{"train_examples": 39062, "noise_aug": 0.01, "spec_augment": true, "num_classes": 13, "mlp_ratio": 4, "bias": "none", "moe": "expert_choice", "num_experts": 32, "layers": 12, "learning_rate": 0.0011, "beta1": 0.9, "beta2": 0.98, "gradient_centralization": true, "batch_size": 256}
Rows from block 5 of a small sound classifier, named by matrix and row number. Rows with one number within an expert belong to one neuron, the router's apart. Each number is 128 + 32 x the weight over its row's rms, rounded and kept within 0 to 255. All counts start at 0.
After each expert's rows are labels from the 100 clips, of 14848, where the router gives the expert most weight on average: "responds to" is what is common among them; "lies over" is the class under the peak. Only what is clearly more common there than usual is listed. The data: synthesized solo parts of chorales (CocoChorales).
# router: router (model.blocks.5.mlp.router.weight, 32x192), inputs 0-191
# up: expert up (model.blocks.5.mlp.up, 32x192x192), inputs 0-191
# down: expert down (model.blocks.5.mlp.down, 32x192x192, transposed), outputs 0-191

# expert 28
router.28 [134 173 134 149  78 184 163 152 186  60  99 150 152  97  91 109  86 116  96 100 120 126  99 172 126  83  92 128 166  55 149 109 145 178 115 194 156 185  91 184  82 129 153 149 115 183 144 154 138 136 109 109 118 105 174 131  86 183 141 123 123 118 149  79 156  84  99 125  77 166 162 139 101  62 133  95 108  80 102 162 112 150  86 103 107 164 151 154  81 113 115  73 111  91  95 134 108  74 113 157 147  92 119 121 119  95 112 137 129 167 107 142 156 189 177 155  94 177 158 163  92 110 181 150 131 156 108 145 161 139  80  97 130 107 164 113  85 157 131 148  72 144 127  67 115 144 128 104 158 155 160 114 125 121  89 137 165 181  98 106 134 137  97 173 120 166 158  93 120 168 115 108 168  90 160 173 160 112 172 143  90 164  93 120 186 150 128 109  84 156 130 155]
up.0 [125 135 152  90 138 120 123  69  77 165  76  88  77  98 150 172 120 201 203 120 127 126 155 112  75 162 133 103 115 133 101 104 164 149 171 109  74 101 151 127 134 178 119 139  82 117 146  87 111  65 111 165 129  83  79 124 131  95 154 132 131 110 164 122 164 140 164 199 126 135 158  94 149 144 158 185 161 177 150 117 177  40 125 105 164 126 129 123 138 137 118 115 128 125 131 108 138 123 131  99 118 132 156 207 132 125 125 136 169 153 139 158 101 131 120  87 195 153 143 123 186 152  98 129 105  89 107 146 119 158 195 148 171 198 128 153  89  94 105  98 186 111 104 125  96 125 156  93  59  94 121 132 143  79 114  78 125 107 174 105 136 151 141 156 119 111  98 166 130 120 214 105 135 134 172 136  84 147 166 100 163 101 145  92 137  88 183  91 105 113  80 129]
down.0 [ 76 105 123 107 164 153 106 127 110 118  59 101 110 145 179 161 148 161 179 129  93 133 147 188 129 177 206 148 122 146 100 145 102 146 140 143 112 140 130 141 119 134  93 132 146 112 122 120  82  83  86 106 112 114 155 153 120 111 152 154 134  79 162 113  97 132  74 182 142 150 135 112 149  77 151 101 156 164 162  76  88 108  59 118 157 149  87 105 157 129 133 123  64 106 146 114 165  89 115 134 130 145 108 150 169 105 139  99 152 101 172 126  90 101  93  87 113 106 150 153 146 116 151 153 148 204  69 153 158 131 187 155  79 141 127 150 130 118  66 129 176 210 121  81  68 137 111 127  89 103 145 178 151  73 129 113  94 145 130 109 153 177 160 165 104 127 142 135 140 116 164 128 124 166 179  96 159 132 161  66 103 143  87  50 127 103 151  92  65  90  74 183]
responds to: clarinet; note C4; note B3; note D4
lies over: C4

# expert 12
router.12 [173 119 105 122 140 147 143 183 139 164 154 150 138 114 122 121 129 121 100 178 134 156 102 147 148 163 132 164 158 153 142 150 137 100 114 107 184  68 136  89 170 158 135 181 164 150 181  98 153 133 124  93 171  94 138 122 176 175  99 124 148 126  72 155  54 137 108  95 183 109 180 159 153 129 107 146 176 118  67 176 108 152 131 195 186 104  85 158 168 173 142 188 148 149 142 136 178 120 140 117 127 128  75 124  83  64 128 133 105 115 187 177  90 142 111 143 185 100 156 107 157 201 100  78 176 154  74  84 136 144  96 152 138 154 156  90 170 172 141  95 178 136 138 138 155 129 131 195 185 144 112 126  99 161 156 150 127 133 126 151 167 146 131  99 144 122 142 120  71 126 168 164 122 149 131  99 182 112 151 163 172 129 135 106 108 199 158 150 137  95 175 129]
up.0 [ 83 139 167 129 117 175 171  88 119 150  87 108  53 117 140 162 142 161 178  88 127  93 146  94 153 123 134 129 131  99  92  77 144 174 154 138  68 152 163 106 117 112 132 137 125 117  78 105 123 110 139 163  96 115 128 129 136  82 187 133 126 171 202 132 173 146 110 170 114 166  69 137 135  98 131 138  82 166 154 128 121  59 117  64 104 143 177 106 125 107 108  65 142 104 123  78 109 116 168 112 159 167 194 189 141 176 104 166 163 146 169 140  95 131 165 127 135 144  91 173 155  82 129 153 134  89 160 133 141 118 147  73  60 153 126 156 130  59 120 153  94 121  76  94  97 108 135  64  85 127 119 127 136 126  78 123 144 137 122 124  76 138 176 167 150 111  83 181 173 149 122 105  82 180 163 174 125 116 118 103 199 149  99 130 146  79 115  99 108 123  91 128]
down.0 [140 163 182  89 110 167 117 112  97 150  59 143 151 135 119 151 144 125  89 145 175 144 157 147 118  81  79 136 120 144 100 119 178 177 129 139 149 135  99 102  90 105 143 159 178 127 135 165 155 149 117 163 116  40 131  97 163 155 151 157 184 163  99 153 171 131 161 226  96 148 155 156  81 122 212 153 124 102 199 105  87 104 113 124 130 138  98 151  96 110 179 172 118 119  88 145 111 123 137 208 128 106 169 167  95 142 103 118 145 123 152 170 124 153  91 135 125 107 168 150 138 112 196 179 160 130 136 145 146 181 143 110  94 154 166 154 147 124  86 124  99  98 116 104  84 144 173 172  58 113 125 131  99 105 145 192 165 118 145 130 162 121 139 148 171 189 133 105 138 188 117 119  95  99 147 114 128 105 146 152 121 133  64 141 102 157 118 148  94 174  89 196]
responds to: violin; note C5; note A#4; note C#5
lies over: C#5

# expert 15
router.15 [163 169  97 110 106 167 105 135 110 104 102  85  91 101 120  81  91 138 147  90  60  75 155 106 158 112 163 144  66 140  93  97 130 136  71 134 112 136  91 124  98 193 144 155 105 100  40 119 103  98 102 102  75 136  74 157 179  98 160  76 158 137 111 103 148 118 112 111  90 147 120 101 111  89 141 105 147 145 143  83 139  97  73 167 191 119  96 196 188 137 134  75 128  83 116 147 143  73  74 103 175 121  81 127 213  66 122 146 123 107 133 122 135 125  99  84 118 112 151 100 109 113 122 104 146 185 159 166 168  70 148 145 110 158 141  91 110 128 101 161 182 156 135 124 107 125 106 129 135 126  94 119 187 121 112 136  89  77 105 134 109 145  96 142 124 133  91 109  73 165 134 148 165 137 152  72 179  96 177  80 111 130 109  92 112 124 120  90  76 119 112 113]
up.0 [111 150 155 109 127 122 137 168 198 119 123 103 139 171 148  39 144 133 122 160  76 143 115 136 102 117 145 133 106 104  65  74 112 140 135 173 116  77  55 192 109 123 127  48 129  92 176 204 115  96 130 102 132 131 202 198 107 124  98 135 165 119 151  97 155 111 128 146 122 115 198 127 115 122 134 121 145  83 183 162 113 103 105 102 141 124 175 163 111 117  54 147  99  71 136 148 134 103  69 165  86 101 104 186 116 100 160  67 162 162 160 171 127 132 148  79 100 127 197 122 127 141 152 112 127  91  94 150 134 143 153 122 129  71 148 152 157  92 132 154 130 132 124  70 163 136 125 176 136 119  91 123 144 131 166  70 126 127 130  81 115 147  68 135 154  98 151 131 147 140 140  95 161  63 130 139 121  69 158 101  80 145 163 128 134  76 140 122  97 116 104 147]
down.0 [108  92 155 112 176  93  95  73  81 149  99  88 149 105 118  86 126  89 156 147 126 139 132 129 150 153 115  71  99 138 100  93 100  79 136  63  99 129 132 121 156 132 103 122 137 122 145 147 101 137 178 177 145 131  65 156 112 117 107 160  99 107 165 134 129 144 161 146 171 103  93 140 159 174 129  60  91 102 157 118 137 102 168 130 123 148 162 138  87 131 150  51 107 139 173 109 156 107 202 158  49 176 118 125 116  92 109 114 156 176  75 147 138 168 173 121 123 160  98  87  90 116 110 108 125 112 107 170 104 167 129 138 152 105 105 187 113 114 122  81 102  57 127 171 155 119 176 173  79  92  99 128  95 114 121 128 100  71 194 147  99 107 148 112  73 121 150 124 106  71 175 165 139 162 133 124  76 121 178  94 143  70 133 136 149  70 123 169 138  78 195 145]
responds to: saxophone; note A#4; note A4; note C5
lies over: silence

# expert 25
router.25 [103 180 142 116 142 145 126 146  79 191 104 159  80 117 152 138 108 135 115 154 115 139 164 167 112 147 153 142 181 180  99  98 143 164  88 144 141  52 135 139 137 137  92 160  86 134 141  89 138 100  92 135 188  55  77 130 142  95 127 104 204  90  88 152 149 122 193 105  83 147 154 102 168 135  83 151 126 168  87 146  84 117 122 125 142 144 141 129 165 128 120 134 157 103 147 195 171 119 108  67 183 100 128 157 107  73 111 187  89 201 157 104 101 133 109  98 185 146 186 117 190 200 129 103  76 112 113 143 145 167 142 175 150  98 156 122 125 147 139 109 150 136  75 139 163 136 144 130 103 124 154 129 133  69 119 139 125 115  86  76 105 160  89 152 170 159 113 139 128 111 166 154 156 142 148  85 171  91 173 115 131 166 199 117 120 145 189 130 105 108  95 120]
up.0 [180 125 115 126 107  89 197 116 156  77 150  89 100 148  94 118 124  87 152 130 161 126 119  95 117  84 120 116  90 110 107 126 157 119 141 109 104 177 151  81 129 109 154 116 162 121  76 136 119 150 183 177  69 156 127 110 160 165 148 145  70 146 183  92 148 156 121 162 145 164 103 167 138 164 145 168  97  95 170  92 132 105 151 131 150 141 108 101 117  93 177  97  73 163 120  87 100 142 155 159 123 182 178 104 207 156 127 102 152 110 151 126 193 175 101 170 123 116  51 122 108  91 151 148 131 124 182 109  80  70 158 101 120 201  98 165 161 112  68 122 120  48 147 159  90  98 138 126 112 102 103 139 156 169 140  80 162 113 190 158 128 127 169 107 112 104  90 134 191 171  97 126 120 134 102 142  64 173 134 128 120  94  77 148 163 120 111  95 132 134 154 123]
down.0 [183 138  79 122  57 158 153  89 122 154 136 121 124 122  37 171  97 113 119  81 142 143 150 133 118  71  84 180 129 114 148 168 157 150 111 134 137 100 127 123 100 134 142 148 135 101 115  89 154  94 137 162  51 100 101  91 184 101 137 141 113 118 133 110  77 103 122 110 146 190  80  58 132 126 135 146  64 134 118 132 129 135  95 134 101 147  96 104 156 152 144 122 118 125  71 153  87 120  84  99  82 120 131 168 137 120 147 145 109  84 113  98 127 102 107 149 148 136 119 163 150 129  74 145  99 112 158 135 167  93  86 101 116 134 119 147 158 105 119 153  28 108  79 127  93 121 124  91 150 151 126 132 182 151 122 150 176 167 122 129  94  76  86  96 149 132  79 146 178 164  45  82  53 124 106 183 151 148  92 148 148 153 148 181 120 130 114 106  95 210 100  68]
responds to: flute; note F#5; note F5; note G#5
lies over: F#5

# expert 27
router.27 [182 175 117 123  80 163  97 153 120  76 113  80 123  79 102 112  85 144 145  92  86  87  81 146 108 100 104 115  98 106 114  95  95 119  98 129 140 202 103  99  97 163 111 149 136 120  99 120 180 104 162 133 124 141 112 118 157 127  77 129 102  93  91 109 118  68  65 119  76 175 133  70 161 121 132  97 152  94 129  99 116 123  99 134 136 137  95 193 106 118 143  64  97  64  73  83  80 100 101  93 125  86  76 114 154  95 177 153 104 143 117 132 143 116 106 116 108 154 145 100  88 137  75 134 125 128 155 144 124  88 139 113 125 156 131  99  81 172 102 110 183 128  94 126 110 103 111 163 118 154 102 110 151  93  63 130 115 121 115 164 101 128  98 151  93 150 103 105  66  96  86 163 118  97 175 107 150 118 151  33  91  88  88  84 173 153 124  96  37  99 123 104]
up.0 [112 126 143 143 103 147 174 167 214 122 149 135 203 118  97  49 122 145 122 196 125  87  89 121 143 108 128 139 137  76 127  69 179 141 116 171 128 149 104 183 109 140 164 122 137 134 127 191 138 118 121  43 151 122 222 149 117 104 112 103 114 144 141  80 171  74  97 179  94 140 141 149 123 141  99 130 142  49 112 138 127 118 150  87  91 119 208 158 130 145  86 109 117 116  85 157  88 152 114 136  72  91 198 120 107 130 134 133 146 167  76 154 204 132 143  92 123 147 162  91  93 144 136 137 134 109 100 154 158 107 114 123 160  99 153 130  93 113 137 144  54  91 113 127 175 141 149  95 145 166 169  91 159 152 128 164 190 127 147 111  97  87  66 113 114 128 137 115 114 134 114  83 158 105 122 145 104 121  93 136  82  91 173 119 176 104 166 156 129 152 125 136]
down.0 [ 94 101 127 148  90 125 156 133 161 127 189 114 163 147  59 117 144 104 100  96 127 104 105 174 211  85  99 120 110  89 162 117 129 152 158 139 137 155 119 128 122 127  94  56 105 120 111 192  97 158 189 170 108 167 148 125 100 136 113 127  97 152 150 112 183 132 137 163 117 109  77 126 122 109  88  45  98  69 133 119 167 138 152 133  64 134 185 175 101 146 143  94 119  80 113  98  53 174 141 149 126 159 110 139 109 157 117 139 158 132 132 136 192 139 173 159 111 146 165 145 128 108 157 144 111 148 166 159 114  82 124 105 150  93 127 153 152 137 178  96  49  97 144 159 117 146 156 116 170 137 115 120 129 194 117 149 169 149 165  95  65  93 124 131 141 149 134 149 102 123 104  97 170 120  73 141 151 164 155 176  75 109 132 165 159  62 113 132 138 185 175 202]
responds to: bassoon; note G#3; note G3; note F#3
lies over: silence

# expert 8
router.8 [ 83  92 159 193 165 110 124 163 145  88 142 104 160 105 180 125 174 181 146 158 155 142 161 154 170 175 186 128 160 182 172 127  88 101 127 144 158 111 151 148 149 179 166 148 162 153 150 164  66 100  77  91 144 116 141 146 114 132 140 128 147  79 120 146  96 141 106 101 158 168 126 184 119 134 101 119 136 101 100 152 144 180 159 157 142 144 119 134 163 164  74 101 167 164 178 148 163 146 100 177 111 173 127 108 105 112 185  97  85 114 138 159 104 158 104 177 104 103 157 107 121 169 159 158 135 166  94 113 160 173 104 172 147 114 166  97 152 171 181 146 159 152 175 134 162 154 126 150 169 140  91  66  72 125 143 124 158 119 111 154 203 153 166 105 113 117 191 104 117  93 187 152 162 159 109 136 133  84 128 174  99 155  72  81 181 146 148 166 140  92 172 124]
up.0 [159 142 109 170  86 158 121 141 108 111 155  98 118  90  29 192  85 132 102  67 155 122 111  64 138 101  66 128  97 144 135  96 170 121  94 120 137 127 114  33  90 151 104 153 167  80 118 146 156 125 114 139 105 136  81  64 177 139 137 121 123 155  99 115 133  88  93 118 135 113 186 149 115 166 159 183 149 150 132 125 144 119 111 121 149 135 131 149 125 125 167 105 121 119 118 129 105 100 136  76 175  84 116 102 149 162 138 167  89 124 244 147 122 134 120 137 145 139 138 186 136 215 145 157 125 128 165 108 149 112 106 117 139 167 146 118 158 137 104  76 123 102  91 194  66 103 125 131 123 162 145 124 114 139  81 118 106 115  98 175 108  96 117 164 179 111 107 148  96 213  91  91  61 142 164 153 159 134 117 109 151 139 114 141 177 152  84  82 132 164 151 141]
down.0 [177 175 155 122  62 144  92 117 151  81  82  78 167 113  69 158 101 128 112 119 128 137 156 140 125  94  83 100 118 115 110  87 137 149 120 111 140 130 123  91  59 150  95 131 175 163 118 145 161 142 132 142 146  62 174  82 127 179 109 159 138 165 115  85 179 109 135 145 100 111 156 159  75 158 176 157 141 124 166 105 131 107 134  96  94 152 132 178  63 117 152 126 102 110  98 151  88 118  93 179 165  94 112 176 101 182 144 129 153 164 118 170  98 156 110  92  88 169 143 128 109 111 154 140 128  79 175 141  81 152 132 127 150 141 120 148  92 141 136  93  72  83 143 171  73 140 172 138 100 148 105 118  77 114  67 142 191  93 165 121 143 120 136 162 129 124 119 144 108 176 142 109 132  88 181 178 117  63 158 104 108  89  87 178 189  99  72 157 129 188  88 171]
responds to: violin; note A4; note G4; note F#4
lies over: silence

# expert 2
router.2 [ 77 155 159 105 158 151  84 121 138 174  74 142 104 169 173 109 149 127 152 137 143 147 164 166 112 127  92 148 141 160  78  86 113 149 137 170 155 150  77  97 185 118  70 149 146 158 128 123 169 108  85 141 154  96 127 117  84 190 123 144 152 184 155 114 175 109 128 161  81 117 116 172 129 149 174 146 113 199 168 157 127 117  84  38 153 159 162  82  82 138 143 135 114  81 160 146 173 136  86 135 130  94 123 161 101 181  99 162 135 161 141 154 102 145 139  69 146 177 153 105 186 100 147 159 120 144 124 128 150 193 170 169 117  93 134 171 105 151 152  91 150 189 113  71 135 176 113 141  85 158 161 157 106  96 103 128 169 146 107  75 125 196 176 146 129 178 145 155 118 181 145 158  84 118 172  92 161  97 161 145 132 157 125 122 135 111 117 165  89  86 145 136]
up.0 [ 89 173 170  85 135 131  79 115  96 147  81 114  99 163 159 151 160 123 156 148 117 171 131 192 106 168 111 115 188 155  82 112 108 164 171 140 124 123  95 121 119  96  99 137 142 188 117  82 158 115  90 129 178  81 117 114  89 173 115 150 184 145 164  91 175 108 158 169  84 107 120 139 109 105 159  67 120 154 146 166  91  73  98  85  98  97 166 110 100 109 144 100 140  73 115 127 151 122  83 114 127  70 161 173  82 152  78 169 133 192 128 154 108 151 105  93 143 181 172 106 161  86 136 144  98 103  91 126 113 152 168 183  96  83 142 164  76 123 146  96 155 158 115  69 136 187 134 144  84 143 178 179 120  78  81 131 151 127 101  87 127 154 171 168 116 186 153 154 109 151 165 161 127 112 167  96 120 100 165 101 129 137 129 103 112 104 143 170  90  90 120 161]
down.0 [216 167  97 184  93 127 112 130 153 101 113 106 141 115 120 112  98  91 113 105 133  99  73 119  85 124 128 136 127  70 147 104 106 111  54 145 119 191  99  85 144 158 237 169 154 121 140 203 181 128 122 127 107 162 158 163 132 152 119 156 166 102  67 127 135 113  67  79 140 146 167 127 131 152 115 136 137 114 141 100 139 173 137 132 130 125  76 159  85 116 147  92  66  73  85 134  90 142 103 104 194  96 165  48 123  91 174 102  65 119 168 119 128 144  95 158  92 103 163  87  65 111 125 130 180 162 123  96 162 123 100 101 159 151 143 100 117 163 147 159 181 140 179 132 135 129 154 108 186 151 169 106 121 125 139  87 141 143 113 189 191 163 104  94 114 147 151 110  81 118 149 129 124  99 118 112 138 148 106 139 100 121 123 142 116 169 119 160 134 137 178 140]
responds to: oboe; note C5; note D5; note B4
lies over: silence; C5

# expert 10
router.10 [127 159 123 112  88 176 106 174 143 100  97 106 120  89 116 112  85 119 168 152 104  84 131 114 153 136 122 139  78 160  72 113 137 147 106 108 133 127  78 121  99 168 134 131 164  89 106 134 149  74 144  76 181 112 115 118 167 126  73  95 139  95 113  72 115 100 110 107  99 142 159 100 173 116 145 177 142 138 179  57 101  96  59 147 212 138 149 188 148 139 141 102 110 105  99 152  90  86  94  91 167  80 105  96 174 111 200 167 127 161 141 119  99  77  96  78 135 112 122  76  75 166 100 103 107 140 133 154 113  90 159 145 165 185 137  73 103 143  94 135 172 153  79 174 112  89 111 151  92 142 132 117 126 138  93 134  87  66 109 128 109 174 105 136 110  98 104 145 100 157 157 156 179  89 179 126 141 108 182  72 115  93 132  85 149 144 104  92  91 102 103 164]
up.0 [162 143  98 168 118 152  92 138  82 135 133 136 132  88  96 163 102  92 121 111 114 101 117 128 147 162  54 142 144 182 134 131 114 100  95  83 146 100 167  53 158 122  83 193 180 114  78  73 210 121 144 166 149 109  79  63 189 138  90 144 161 142  75 114  90 110  87  82 127 165 107 136 158 166 145 135 125 190 133 115 118 139 121 147 174 143  96 139 132 156 182 113 122 110 142  99 134 116 155  71 197 109 117 100 155 129 147 203 111 126 175  82  82  80  95 132 194 149 116 112 106 170  90 150 152 135 166 113 167 145 140 137 117 162  93 110 105 151  93  72 151 146  77 170 111 117 107 139 143 184 139 195 119 110 110 150 107 132  99 178 134 159 137 163 123 131  95 130 113 136 139 172  96 150 155 117 192 123 122 113 194  96 127 109  95 171 102 102 133  84 134 152]
down.0 [129 125 102 168 146  91  67 138 121 156 156 123 137 126 120 103 158 120  74 145  81 142  90 118 114 155  79 118 141 164 110 120 123  67  98  61 101  68 160 140 189  93  98 164 183 121 117  89 196 122 160 138 140 148  98 119 160 134  79 186 139 179 107 102  85 139 107  59 179 106 118 179 170 170 129 138 111 176 122 129 103 152 162 147 153 143 119 102 116 146 112 144 103 142 162  55 150 162 154  86 114 116 117 105 157 181 169 151 102 152 147 119  93  67 143 122 161 152  99 123 123 160  49 120 154 110 128  69 157 132 106 123  75 109  97 141 111 130 136  90 116 152  85 144 198 126  88 136 158 165 135 165 104 119 182 123  78 111  92 150 137  98 155 130  93 103  94 130 162  92 121 163 104 131 155 108 141 115  81 103 209  79 178 158  79 118 118 144 176  81 164  89]
responds to: bassoon; note C#4; note A#3; note B3
lies over: C#4; A#3